Weights of a small image classifier: patch size [2, 2].
Rows from block 7, named by matrix and row number. Rows with one number belong to one attention dimension. Each number is 128 + 24 x the weight over its row's rms, rounded and kept within 0 to 255. All counts start at 0. Numbers have three digits each. After the name is the row's rms in percent of the matrix's.
# q: attention query (model.blocks.7.attn.q.weight, 288x320), inputs 160-319
# k: attention key (model.blocks.7.attn.k.weight, 288x320), inputs 160-319
q.48 081:122140110159128148152181158128135127117158160155097115139127113115095127117121111121079141131118154090169140124117151125132104111102129142158108139121148154148094142147097118095076134099131145128144149099131110160152142138141113118098115135122131119140165130105116134116130154114129125132096128155123140125117161120103130093109146124117139098154142135180133161088098143104101121208097118103149135136102166132129099144087110141117142151063121089090138149118112107117103157111109066
q.49 091:112164085108089130134148093135140130112137113111145101177115144153134106126134148108117131154157073149100131090105145117127157142121130139163122137122091174126102141172141124131117114152155142161158120089133147113138159148111122179114133089118171125144134120130147121145147142134168107140105132169119132159109120131121132124149132128133135104126103136147110185128133086144150104159099111165134138174157094116100119126080143145116128161134170159112126110155169129070099114115140106
q.50 086:102127148100089159094127099182111095131121114132123150154132132158164146095125130107103151142170142125152136140126117147151105135169138131129133142139105118136110142116119161136108147131120147144109116106124106177152182116177102110112131159118111106136155107109115191143151082095125124132141125178112146131145118114166124093119137079124148115117145105109138168126163139117116103097126124155130142133142084109157124121120156128126146110141117093117098122128062147142122143131142143
q.51 089:118139074130093083102137132162143098106087153135142123166124148103101146108143156163104154117134140103153136111109186121109116143106129157130118108123132086146104133106118118090131126121120111162146110152092130091146155136130132154145121118112106128146156129130152161139140143125126124126127137162163147097117147135106085132098105123144122086131164112139148111119101170107101156133111096114155098132087109172099107112132111126117108160095169151129127116140145117109121084125155104
q.52 081:096166127123112122118124086111168136158130143108149145091148097154100121127110136106134151138109124096119138125138169146162124154104136131105154134094117131134169156146099098149087164175106148079150090141114119116115120134114104136092107115097147089165096087093123093144143130150136107132138069147133157141097141123106144185163133128119123170139138133115135112148163116102126142098126103140141138124172079110128131099131086123127144161083105181103118105130096115064150153164104127
q.53 092:131089140100148077144144149118056082114174125161168158121160165116103132157129143133117167145117106119140145153146084134106078144098115092147120126125081109163167103159121176144122143146156104138142104135084090147109112136173144116106146096130156072130128135106104072144127136200173134151093153140162146141116113146085134113126143155176149071165124128165163118129108084087123156153088080151135137132171152127146105151126131139086117124102115113122094103149081104131164151121116143
q.54 076:149118107103088149159107138117134124158142109137109114154128150119152153133164162144144116189121162113159124106100124144120145117073145164113141140139155116105107096132130115128140094144181114137133144139102181149166156105103108118121174120168094168122120140102120110163148121169086128151128126147100133145175161142114146116155109164114119103113089117142104110160143146112111148140129151155112131138078113165102103159114168133164163119112184114128122149140173123109126149111128171
q.55 085:159116086146150115142080113155144125095145123088103127127071119111123114124110081144160108113131152128140185103108111166126115120100153165131164170126130132125112135119134127073156149145089086151119152139147133184083088163161119137099129182143168171096153144169128112097111149122148142115131153090089118156123157128141155106114141132166111139143142135113120151100119113156131132155139103123133108118125155162136134138110112119130148140141136096221109156115149081114140125132116112
q.56 090:125161169140129143148128156141117137113141084130133139103085134113157130139145136165115159145075150152164096077137138109105141128094142126159117113110148112144130109112090110082135077126141107179106097095131122133126159122080131126121194146131121133133151111127177158123143136107113119168098124125126145120174121152137111134113104126103142134152130129113104131143115171136182121158147116142147131106098113145101131133121106148166129131131126130138167148170158125124141110123141135
q.57 081:128129116188107115124076148144150128109111143141116127129156144105117127129158145126140085102095098139173103124141138106118106090091153148083035147134130079150112089125141103123119131118110113168104158132132152163093132092159155194111140115115157175130156166132152104133115146166135131119130112071129107160117149090141111126111156100152125166101121128141135071113131122125104152107160153142119144141153120110139139124122155146126121128133096148124135090145146135146108141160092113
q.58 088:114108136155103108134093162142143200144148143170147127161139096122100117164148143146151138109125088163125132113192131131103145116148127163131104132155111151099140109112098136169124128154139127123112122112102137147134097110138133129127156166141157188129156154126160151124116130155074137125108136188142122128121119149139085108127133172155110170134128108160146138116097135133122149111155101095152120139087140087153125153145150132109128141111161103152111163160150110162149128131157151
q.59 101:165135149156144136153115114146140144131150133129110133097091117078096129136114109126135079100104116142137104126093138161148116109110120121094131177138148122130135125162116114100126080113101124146117155102138135127096101171068135133120133119159146118131079075106130138166110135115123117171106117113072095112145135167148127132120108137111124155100127118118125117146092150115138140111155155082116101109131120133110101124114160134095112124118154144197121145135176128114134139146132157
q.60 082:143122113139129147095126136168152139121130119117120074168145177148119088131116107149174136127144168117098132136112095130139135177149102102161071127138090148129072122114120115126188144161117087093128112143150126176137121142103138126097154101143140157160121179105070170130096155206140140105171142166137151107114153127124148149115122141155114121100092091162135131125112103111160155156133131128153114122083174124174109127139141137161160132124133109100091146121102093091155109107132127
q.61 081:155138093119114165138141123145160077127117152109148109131153131147103122140122115145138142103146120107119165117112101127168115104131143107089110149159126149125108112108097084120140145177168128124148070135114139161082108157094098121077133151113124130107149147143100132149163111123101113137081125159110111140132101127082163123088194112132186163138151121112126109103141130112119110099098161142171164103122134109166130137108081086129141127105147109151097139124112137147099133129174144
q.62 080:177141131105112193097112142107154130105136087138133125108083134138110120119106113172121086152139076137133098105080104156076172120086104116147095150141142080180088134139138116097177121091101140172123155105102125131116137097141191133164119156134113141108114175121126156122129090127128125174105093134091141123145129131129107136118099129117083138123137145153122111104138147143117152150101082097092103157119135143131086151109134175128097149128155175155098151119158152096109126107128157
q.63 083:161112121148116081168134115064170147098141115103127114133179129120096146152122157153117108124136101111116169135165122130127125138127146152089123091139101131143157111110154145120118112107144135107175150118118129107159139116150145164151128114163146141106128132141153107137119140156106108128130144160104104117117150116106107132155124156112123135106097135124138079155154090119104124126138072119119086086151147100111076114103146143113105133119142122135148110153125110135126175119138106
q.64 078:127169117092089171126150146141126133130099092142151096111117108179150160103161124160112130122142111145165149101095103121136132149139120095089113154097104146156089128102136129077150123130125103172133098145166128113121103130134167149092097139124156150076110149150118167125149131094101120122114146149098125124130088132136130111131130145072148140126165167122117105098145138134070150102120147138169105148093128137127187142106142124116099145103126160164102096102101128101094116120165149
q.65 084:072142154103139138143172117139135117095099101151114087129114113123145101126140128117131133108158108107142182128112106134136148141157109115128101113140155114187092113158145144068123133131134123185100109170141116129142132140124117142125125106145120194154190153106143169112114129132082107120060118124136137122153105123154104052149144102132138120131127136100133113101168115112143162131163140139183124181075117138106134148128124178130076124104126155099149149155109150094127104158150111
q.66 077:066132140127130122113121091129118117150133086166092181110095122141119098126129115121089160079120137105140115116146085150138132090129114168120155136130130126107128123149112126123123112123104100156147135102115135139116148145112102148129146181138099134120145123126153109146150136108113136118090110131120130147154079109116124136148140096114148109096078143140083178099138108117149123140145124139141152139132131111165101136148140126171114130070057191058108115135091140146147155138117128
q.67 081:110120091097131125145137109102121154143090111121144104111145150125192093112145100101141122138166141129068154139085131141140150069116123091123128143188126133108148157099143138123140120112122119134150115148106138088114121154108136118103101129089154169125086143177169167148132138121148124138177113114156116147102148083080110120104107132187123141175125132107136141113114083138102132123131156176142150108119129139170125103092141073180083141103145134154098124117111102136109127120182131
k.48 087:107120120120169136124102144141156134139168166123113094158136148120082154115112111154120122119130144098097140114114118102168104129179138146130121147125102119141123155108131171149135145118107104118115127117131128144131110121122125079132147111117138100143099102137123104126121091099109108135136154119113105181109131092122159107113114119130100133115137106132145120137152139144108126078108144128106137110134171153110139139190109098105144156186137092138113105065063118117138130137142117
k.49 099:141164125147183099126076126168158162161131085131132123169149171163124144091158122150067154090104144094094162118157147135098091100126157133138136145115093131112126091118102146078154130125128138115144106112133161142134105129107170103093120194139081089155115112120146184107144128095134116149148112137094109101106127121115097107130100127127099154175112131111170123150132113163130158096129151108121132113135092162113144123149108109129104132150124120154132097105098141171145134126155108
k.50 094:162084139154102102161097111149126099139093097117150145164113145132156136137124131111141156125089201119082102136111136093137138176126146157077126124118142132115107145088113149075158132108127137057163122124134136138137159121113117116068145157117146127089156126134091135105114129085151138119117086098125120183162105109121121146108103092131132095130141143158135135111124086094146107158112128125117172102114130119151128112123098112128133140135149112148131132097118106135163115112113138
k.51 093:152120145096150143087105164120099114098112103132144121140102130156132154098092080151152093125150132143160101134098114108109143107114151139143093129109081149125127134092173170138093098141136074156102156130128170090119129124117120100141156126103117152141113118100127092106098132125072140190132126110134162127121130141128150118134130126124129116126113137114112077083114173177150149100096158111093129128179125143154149131145137114158138104141149094158139166110090137128155124136139117
k.52 084:189172157131147154140140137109136132140083158152179123172109142138118163149160113091151166134133160164092091138123117071140119110131143135166150103119167154136140103130167130131138095135120096102095145112150196121122143133104134113145122122144124095097088122121109112145098152155068098135128099159139111131094118135135123113132105119080141128096151140124098122119122143139116142111151123071123115107134095126131148144138128107131153106163082143119146131140151131130155155088113106
k.53 102:105167149102187147122170083113089130139107131151133126102097109106105150131115122128098101137145143121147079104105100116130131118111179094126149097105123152081136164125151134176116162138124098152172113148129123120120128119102152108120148094131134077060110151125135124151114148116114168098119140123165131127143127109130172171141171101081115141102122153103115124120121123118144131098131131127129110128137161099139154097113154121133117127088110121103177133136131139120104111148159137
k.54 085:066147130135162112124145100130176134128094132152168105134120107109124107123080080125096109116088105134170121143117098163130136112095119109108181150151121151166136173078122112123130129118113109119125140130116141105143070173120100072139150136141121120095158113143147081142124134126104096163129140139133121076156106156109143151147126133116110130081132123102104104141097140112079138148096139149112120149141147143118110095123065146142076167143138158116175136105136110155127095130127139
k.55 087:125121151110127126146107153173081127054080152146128130108153086149177108089146203117136114156168145144131141139119154124169166145112086140167122149079105086145121156100157176128131084135144101137121113113119103173126189140139175093140151136092095120164120156130122131109147101143114109123138143122141109124097101125128145116125093171108089120202147161089116185126096123175088121139129111099132131142146144136143097107138100148093145132139145081081138102135117150108112153126123145
k.56 088:126101087098084116138100100134133067118139127170149137148139114174131096151100109138100115115101097168158183128131190153134152134091115140131140104095145150161132104104122164156146175158126118105138169121125077183112107108165104151089086115108149181099110127124096118117083143128106117114122147150106114122146138144113128077143113144148088144108106107120142145095111154134080128104143153163139135122161130116152096150145134171106125125126105163096113146092133142096124132131125105
k.57 087:117120157081122137104123128117094130126096170108087109111153125178081130140121127143130142134164127143136102127140144069110127143086121111132113115154124124128128145122137157088127124125117133132115142092084133135164111140134132132143123099153137164137157136144113121144140108122106131151118163122120133089107174176107124122115147141080101136173089132125108141169108120155115157133158105134143050158109125147125128132142101138119102160151128132126113128128164100134092148131140113
k.58 097:167170147159153110119150098132159068131095122160137127122132098120147130086067128080103109120164131149155138160079088161099162114138153134123096161173136123118151111186113114145091142155145150133127148119166162140117164148130130187115109113137156126114106138103105119141115141076099146105142159135135149119147124128151172097137144103112152151144099118141124124147122132187122147158126149140126090115147135114158131105123120181166165130082160136089135131128130129120126142177099117
k.59 105:131117080085084102115140141137133118086094159084144122131180149115127126128145154128134163084120095114088175115088126107145130115103110134132144094132172159152096136147131121111158146159148137101137144097135065139115154132105122115104129117110126128164129151163072136111171087173142099058167119141144168127086134149098089140131107149156103151181164132089160134131138150129088128120145104162135153121147093123108089164146141119077186153145120103142134094137119165108129162092101104
k.60 093:135175168085161101141148123110107116118111126137117119115141073148135189127153179152128107162109135130145090099166090156170152119105128098143107104139147121122107154143132121125107124122091126116108092152139108128121174112108144131123137097109094148149066137131162130142059148126118128114101161113096123123097121151150168157123145101122126141099118178131130153130091138107133142107146133112110119101109160141142109126154146146142126124099191126143107141121163154125105116125120132
k.61 083:159144152115175101144113138148118151124121133147161133101112137115149154100144183105175136145130132154145081098113068123171136140188134116162120162151086091122136127127105129143131109122138138100135147120166134119144128127149111110179153112092152148105114118133183161120127119092112114145103150148117127144098117101129109089103149142134140156111134149123129120157095147154113142124132082120135118109120139127117147148102145104117134153096126102159189141115152169131125093118169134
k.62 085:161098128101080116122149113136125120089090116077106134150141147126075107117127082089105089092136063138142110145118111143109139181123107122082179100149135110106146138138117152124079123125154124132151107167101116141136097128119111119092136121112136106147171096121109131110130116145163121125094177123132148114132135111128113091096113123172075086130151128143155144158131137121130115165139124149159135116174133145134129107117138122139144150168147110113118105083095109160100127127106125
k.63 088:118133128104100161140134154154139134101102178123126145094122200129116147113146124113142113090127094118120143106141106095084121129147117122125173121167152126113110146094161095121076118148184171158150151122114120143085167128142111143122141107124149136092137131123087095129155112131113124119122138133136159115108142129112156149092162121121125126202148081196140145143164104157162124133119148147132099179145134102101127143120138154123126134149108105173110087137112114127107172110113138
k.64 090:181164120144149124124106128134183124123150110116117152170136118095165132119146137097173152150132161091141133139117086127097093144132128067124140179142159136133135122143114100157112147111154115110162098129086116107122092121108081141137129141165136110130146110133162130125154160136148134199128132146097128133111115120099117129128120146171104119134130171129125161113157093119086106158117141139107165115148137149112155115107134125114160149151128129173127088155137162182165137090107148
k.65 091:187121132106150099119078111102128111130133126177128179155120124135162119136126128125127172151122094112147112107160113129125127092145123100126126092083126147135129147077130119142152126152128084124124132153123107166157080128117113138105126134114132129156116116129137134110164156073140165161120145099074108139105138162092157164117106075135147123142128146139120167064153120103135111098125140103098112113176138090132134112138111112099169109130169081125121153139107129186118102111080123
k.66 083:127126123147158142118133121102112110148075166144124133154099080158154130121139148133149121147134123107124132123130145131092134176108130113132104103122117134133096114127145088114147114127104083105148143100177138144154132078134117125137112109111141104123108133155138127134104136122075130155156120136153097120142151210120181134143126096091135145096138128114081164135112162123102136069139172130105075111122145132121090122123118125154084080119102146087142151157175129157126096111127178
k.67 093:132144132136116124180112109124123137152121080095103149128164157112152112089157162109157151127162136101117130130169106077136111132155128155120110140129090116159124136142114113097097150152144143114095127185138150149130146161105155106105114169156118139153116139110110163121114135112144149121105094127101157101112125100190123088116131121137129137167128110141105112129156153172166147141136097120133144124084107132133175158139194120140094066138149154148135147148120158106088119119120088