Weights of a small image classifier.
Model: 11.9M parameters, 24-pixel images, arch vit, norm rmsnorm, activation geglu, patch size [2, 2], width 320.
Rows from block 5, named by matrix and row number. Rows with one number belong to one neuron. Each number is 500 + 50 x the weight over its row's rms, rounded and kept within 0 to 999. All counts start at 0. Numbers have three digits each. After the name is the row's rms in percent of the matrix's.
# gate: MLP gate (model.blocks.5.mlp.gate.weight, 848x320), inputs 107-213
# fc1: MLP up (model.blocks.5.mlp.fc1.weight, 848x320), inputs 107-213
# fc2: MLP down (model.blocks.5.mlp.fc2.weight, 320x848, transposed), outputs 107-213
gate.596 080:509527543554494532562547507542462517581479573546457446529449489388548484411600449535456470525555521423492500470474429496485416378617493478409451588547447551516492451551477451405585473582490516435461447481470447532471549611437484529422520415572528495536535516481569571540428417393639466506478419523523486501578490490589523
fc1.596 090:382421537459454442546586460486488497595441633490489558481433509522520467473556447501526557445489440440397513535545421409564526457550477505480512542522475509473424519458442523511503573459490495505494530631461498492586504559433608526534533489408491518555572542457511504525441453479583480477460505476553506600513489546425510
fc2.596 093:459430439475501438360449510520454576494532599510511470556458396531523472513445450493515529494531501518485471560454565498591511457513480436505551502525448511515477579494455538518501547436480523379500496522471475696545506507377467506538495479483456521478476492499449476526483535484485501576391563511474474484425469577498500
gate.597 103:477520451459519476558487456495453514435492488472492533481505468463507516420480519424495445499532486389482507532469594490549475443474629516504591581459498426501571442502544434484468532475552580520536494459523538450513528553485498486528555519401474622488513447477521564616504468385440423551503544404389476452542520482448419
fc1.597 101:480528501545473532468406497494489479489447563543548410543527470521559601505574510493502386568547536430546419447559432509475509556527390471435487532504580500597492517507456543486509505417505450512439483536502466589413528489554442510509485527503505481503436588495491456409604498467429495418522410397593532561450567515462456
fc2.597 106:555512534424448512545535548540456410448480539533471623553401521441501530476469524564523527573520419514388474482443484492415586541521489540561639495490572392560460456487459420504460521557474498471523430518522517612372542479516497486533553530396469461460462576528503486553592569529527480464473588445477419415554409523437489
gate.598 105:615489474527455521550495489489549543461542544473609510461548568518498470556461573517467475603557528496474529517514488518449558607412415476543441480403469521483536498427543454468474475417373431485530544443580455521588472480533481487565415397511505585597449485585527462481459484451543475532500443490493493483487510527450453
fc1.598 104:525577393501517564426538463449485487551531383519532493528524503560428513521463498511597457418539520502484498537423563505504487591404528470481543478469549482438518396525470467513573561494455427550463455516582481531514522558524495485501570595500500492540536516419485515593510476551596483539413607524467543479518506525470462
fc2.598 119:467488545454567435532508456503464396437510582516594471647512440442426486546441458489485489466523562482449474542579594584455474383483510443492548522575498527591593489434531526480535541444486612486527433571542461540471521469480519555442516485461528532532572522579533481550524450593489519603505495545507495504496496432425508
gate.599 093:450430556468508509581445473465499538566540496461373460491396533513432498534492452536488517556550432526486547533534508447504445477497488472492455423537589512480444426497523560519513553487466433501516517509503539569480517548513459472548510422534458529490439474437482518444556549530566470521398537560551487414484507425536525
fc1.599 090:521485506524568489500453378443503477494522533589405551576502510493518522554545579407421507523492547451510442544474460345560450535499474579421560466526612603413518508387458486417571433488381542443560498539499461485382595468504484492543462531521485457474438380496545491448504501477461491431512435479569517531545551516475506
fc2.599 096:527536463501479494559476532554472461450545565549533518487568498478479427461423485561530550560538461531489503477463483525479467417561393567413515543496403481567482491376484558486474471528430531549545507498454484446443561427354566545459437432541511515540539569424493485501497592630554537500544534512499438614505441409464504
gate.600 113:464527547575463500496453500461467474401527594609530504453534475557436490494417555553488512505491459503447456528469511578562572521570524561470583478559507486425463587494485525437464467485547542569414420495475534513484535536561493593451513550507467500505481465554514465453535568578552505541499512596435553541495530497547471
fc1.600 114:591464468423572515523556503554461457554465423398485518478476504549429503488512523533551427482547475472466572483503476471420456440561577454432421490524538492621529482487518548448546464588438545455517572557483552542579463542413465512604451513475489573473464532477521543519470428548458458479539585344572410419535499542465532
fc2.600 110:492478537419503513559475500480519615510385524505471460429462512493438538520514482488558463433402524470532558478467534463485529512480583451556486543469561447460465431470563492531457497518526497555525446466479516486491540575433593416558504499514493495419382503503518472504529589494501553535395412578606490570516521544491506
gate.601 087:590554463552612490542470496469535494579580517576590591451579525518389509456459443498564465445395559513506485519500526518504552526409509473485503566510426465590533454599541422457554537415544465524449550451535565568464426462429606468529516416411451380453457502504509571523502520482546486500506642497506455495454505571480459
fc1.601 089:549449467484389479469490477522574498490583579592599566445485574616473523521475528524457483561536421432553465528494393512544487488509512468514559486460489428502606486509601378459495492541474540496530523559525466627476511371510437512501482511468520409457498412493433500470437484572487533527526625571430459443576523464576506
fc2.601 097:484460570503484505492471535519474614424533460516473422603395467541589572472453467474486547516523556548582503515445419491469564510458503585364533569492523477444435477479481499450484517527523522506422517560517537495511492525536501474475433482527548513519559436420565458421392573421461524496453454467499528508601507424494514
gate.602 123:488546492509568559526485491544383514533530384540484488483517533526491456483524603482558500501577532546422536448449439553588453502451499565519438435458496483464507529463484513576515513442488416502473558466447544522405475460452545525479474608471599524439473478605423475367526510406576429489522431542409468507472386494515439
fc1.602 127:532544441525502496535544569488427491544524372573480442488546645554510383469570606552465520549578532508455511478461512527551439470454483568440465487444490457511503522421502502582520537475491432603482520505470507555505507430442455520532462569510549509476460484640506475425405498397504463503550443513339510509445483431480427
fc2.602 136:554537536465409459514480485565506553608621502472524447527466472399475548442481514446515508446399471575562525539436544474458398479638446482576496537455422560578464525530450474537495456522560504572551521505487518542577580499548456608477552484562436451519510422493560394524474524464525457516434518515643541499474545540550483
gate.603 078:541432533469544470562465503506496451456490510515528486484494577459526528455514458532510488558531502499446515535500561522462481534540415522512531485635446449504552622540535488460576592538567513472425560477423448467442411484473522536485456486433479504513566361540444432557415571537451469451467539392424452493542508537532543
fc1.603 080:528511592535487408454510381413532536501482507570519505501625422533479450500528446566486525495543565474548525468497484557565486502583370582463541508483577524564435470469529443505543480509497483496519456498553412506516514595566573473472415429497526489523554459481468451524520545478580621544461502532419462432574462507539415
fc2.603 075:550626447419520494513476561482422542518475450494467434554555509633455519501421449522421595480435525462541538528522517473534514579550489433478514509477574646512520515485461440471581522551502572457562481512469405514542594446516544532442506535495568488463429505485461489550514354501564594595426466533457408501494546546537493
gate.604 126:454555453507513504523458515469525418486442527588507515375488423504541479489498461504434486566538502558533411492574493509588535492464411585461508461426421456548461562522489370513525447465522591417555520568383503414573429552534503505510512492563427563474586492460459483471491499584535587524525480613524475528489445438455529
fc1.604 126:472523448506519358434472541437505533445585555461588514481533468534484498511449464540459434488407537431427456454558453569528480442517439588479571508435446387441435603388544529477566443500532503481475506422464537488583447514533502462548514558479538563507477485547481488569552442558591619505588484522505507501501531447515567
fc2.604 127:492530569435423499457556406457524378528540435471578455484471474478513508545495512475559468455530440574398440484461524454422496523464525455547536417513554444444498441575476553451473493423422466568512484516480455462581524530475434602506530473380469569623586562469447609518498542462547463496514578506553563423445513481486439
gate.605 109:431490508546474439474477447415490550531448440443491579508417643499442440499475514525560445461478359511417488463496556562421458497504575586462413506528448512493511431493466469507565516547531411462481481526495495533474567485477450504509502605477498397452398546484544482468599588461514507443581494587531515503503504555509518
fc1.605 100:496488529480535540532556538559548530502448512544477515464516473503527583482445414492551614587547540427550489582516468526505536553496422390514546544462487503498531496416539464423445511480467510455564553437500444429564404493513493439517493439529521576516535503532451566490480534569439510570515527507482464511486455470423474
fc2.605 114:471512494491452430411472423480496476538543523463452552515552539358475565439651466498522457466567523516495546504547463647495560559443469583467553522521559560520411457470556533489505416465575446484555535545511499465476541566531540469566456512513535519525475459517548555504541495627520573475510524467451494486509530559429450
gate.606 086:435463516477528518534524506372501561486453499498547476514565478504469461516529482486485464507507562600580515569510447575488476440540507538542419487505522496438476551445576572503548504535464504551527481479536471403606442474516459453497455419500471441409490574540494534392525518499515499497430470534506415593549538541520544
fc1.606 088:508549501555551548532554455476487511597559563380445407529460590486476484480567497415541488577495449578587496483481521504556519446531515617527487533566469475468521554509484567574561441452498495551535549488494544485547481523429485470396412367597467547556404449535429547419507434608541490579555519509560496534565524416502574
fc2.606 089:505475532478627529456471484498528573486525549484487565468426546504402421497599476558508540552475422537544493562517428481572471493574493554497530552504476546543474393428493523560458498508504550411480498467424485528515518547479596442547326420451672443408442463533518413428613529525556471538580468543550523545497473498498522
gate.607 085:491523430548574456520454512550453521472533477534430449464520410442465475473486468503450461463459574491557573525434466490471531468480536488517480468406446460457502540463503481612510451577574484506399472532584429484386414584504346477504479487524496472467517450502572487502446469548495475432571509518416509406523409466495539
fc1.607 086:468537460438462471529513540613554591486532512560421488534569444505494466484434530449517392578520581458491482479391398470541471519521467526481492528451600466504487530515433528433577554577587495546500507475492501472508462481581411476436510559442540514494570478494539508558486585488486503507565549534541510423487400531508542
fc2.607 090:442429464473487560527474525466484531503536445522531556416453554489479504514499498499574385477546532537526489539546562538581437472469569321449517516496537521527553524526408439554438512419458571501464498520526515538550427537434511554476469482600465450543490519448493499548458407561590361528526499465431465484501565531563481
gate.608 083:468469473495511545558557451464553493572521556550447463534601496510600525519539447421492389475539491453520587424584532484416444432435473450448430304471485529485522537544531420577560522497450494522519492483445403525541552396513509511520507523463499597559539508510590417483460525413438537479461461440572517468549537544587551
fc1.608 087:498504589546483454512414464548489460527422567351520518570390525537482481440480536551443490515600544501565461411437606520476473537441583465490461544432475412489497499449532451436477550473500458575482545475482456448573531448514618551469490485596465532449523569455447476588425384444485524505539430557496549489604482473459414
fc2.608 086:530468514554467501548457470511406594475531528510550467559468558403462458506544452564434471580540512535540525519466469468466478516393545540436593578488548404589526460467529547363488485536565396486578450549463462471482481578485458489491495560475428561514548546548485480495464507498438415491549405531545563472587496476474518
gate.609 085:511539507499561502535499486494485462465463499482526458568514482454470441542481659480481548462535431522506535501496537510634566522479527459534404530496420441419546424539517491581435496416514502525479585462484507525597454562544571601484529564538481546407446514489520536608523547513550501496490450470513510545521494498367548
fc1.609 088:464522556467629533497424524474513515601435503483513568448535513516479434475584552546505569531414449492561488557560442552480557623494404474587516460524472511490482442543459439494492427504430393407455578500531490510509351513492524425537527491500490510434561534472444454469517533609496544444521437521561431580478502464517398
fc2.609 090:494491533500479530509396464458557555490489467472447494584453524502552461335407456523508535579539494470537505569422493500515455530485425498520513556532415439519420470520507462481465509552502507573436508550516523492612518507467562529378372427522500497440498486487518408447465465482496513527495415540498495445553533441565516
gate.610 091:491492459561517529482490471480474478522531469469572540476516548505551428488496481566518433458543529414505489455452577561502536486511532523506560469447456462472516588506540510492517477493590469451591456458516473584506492475455562559507535482505522469424690424481530496571503457376497499572471427490620511441574435469408547
fc1.610 096:539488461459533425451574548522538516464493535500448491471566613477503515536520563459443524435463493488499494442453522485430517555583527456417519429460459459370495501506512507526507432518536455455563452435497584490529527491499437558423518533436546461530510536448466515427531447438484440566451523457529498537600420461438498
fc2.610 092:538464530476561574540524502495533501580430486556483602573421396472541526512458497523420471610502490547486548372560437568529492417540452481501512490448412497524518464416485519519538447420467447516500523483457520479477528550459514441452430504560488512519430570480510447450479508541477519492549484505512457571409569583576479
gate.611 090:442557552551515594540585496498529461423448495565444530504493518541523486524464526510521563425384386430587541486510480606476554477532535485567526442475444462516500516504485446441455535480466547567452523475586521562499491558527518518487505500524541496468480502544576543609529498493403497489510482524523512473482480429459479
fc1.611 086:512468517543535539530542593630482655541537587543548417469546487536478503537526480595505398431391495484547464457516458568591479533502455458503482420465570541494376485539448566503474513602495555567501458468518502625464498422494582512420475539576500416531511504619537441520491576458512472396447466507538616600541449473452433
fc2.611 083:502461514521517622461402547538483526500573546518554417523389545576582496568481520491474471535523503526543469538515600478546436441436504461401439469550552539491487425445447502546499530502452611514581513563553604462460486455455479462483478485541460538495532505570451547474408557455564467436451490408459500515670409485554499
gate.612 090:518465454507548467518521548547481557450387522476527483391497532597503492473399557641573424438410459492475474428441583396467597531518502547428510429512454470554475542475549496477464462571481443406435456518500469537554523496420473492541518491492542486529485548550534520546436452479564447547450515463566544406475581462538522
fc1.612 084:413424516549449479482448412480581554440512499484636526547401509482562525497442489612474473445460449540409490517446471422508599571511505421510436507568465568471430536380511411621529480469532474480496517448489437563572489513548623463550460547489545464468480489572514499602519537547596491489462576538564449526513556509384462
fc2.612 084:443487409524543521499487497640616498531452569401554504544437465517514513514428480570464529495609503486439543450427594452510476557467499465547436486509515478582445534569431419572493420456506480448506550455543494536632476447439572539559538506527562509536453464481555476534485465561548458391518497479517459461471610458409484
gate.613 116:475516469492440527480591520522445527515509488464534532449496560488465483535503545485435520543532533510548540365433572475553590481535526465546478461471423522524559461587523463607461438502507561490453514529562532476654542482480465467547448447510450571553605404495550588584509508435452521585510497450475445534455490475539498
fc1.613 119:469433481451413507474521492538465529481572579535519406545440487533465467489487391537454511523525577515544539454423537506542557488605527426549456418478455484485558485456511478560474561538490493419496463507500435467594478486416568446513475434556487623440543424542502470519472452513593550527567452413418492502542554470548457
fc2.613 119:508473610471547492513469508481482552469430437440552517591450529461582540472490487475485452397458515456528520521554425457507495516505586507567458538504416550398553504527588406449505496522524571503570473457404494399537537438494490451437409568517548496519535519491568530517385513526536489462551473480495401554415556527523532
gate.614 079:522495485578502497552565537535626556568536500444492480522464470552410496507449546535518476569527488468455482530500473506497491511516481494578470486506482485488553474422458482408510396555555487520572476395532430524517492447474509444538484528558437468430581568457459551563576522586533435439486476515488464536442535474548576
fc1.614 081:509441504477556541478498485486513527521549493540571576504532442451511510508530502492556567428544497526456482526537549508440463513545415443551483521475532462590502476530540487554579579512551456433505531510518539432493658522612454475397502468455480517493544423477548567375518497491529508462479478491465517519464524532635508
fc2.614 079:538537590464510547492440661513541516545456472511446578419491458531541566589470560522528496472425527546529537511440571505520477466395471424479496518408451429492540488475502404525501515422526513433407464442471462524430582551515559610385549523556493523493530433441467470443442484482410477479513497496525475493458539537498479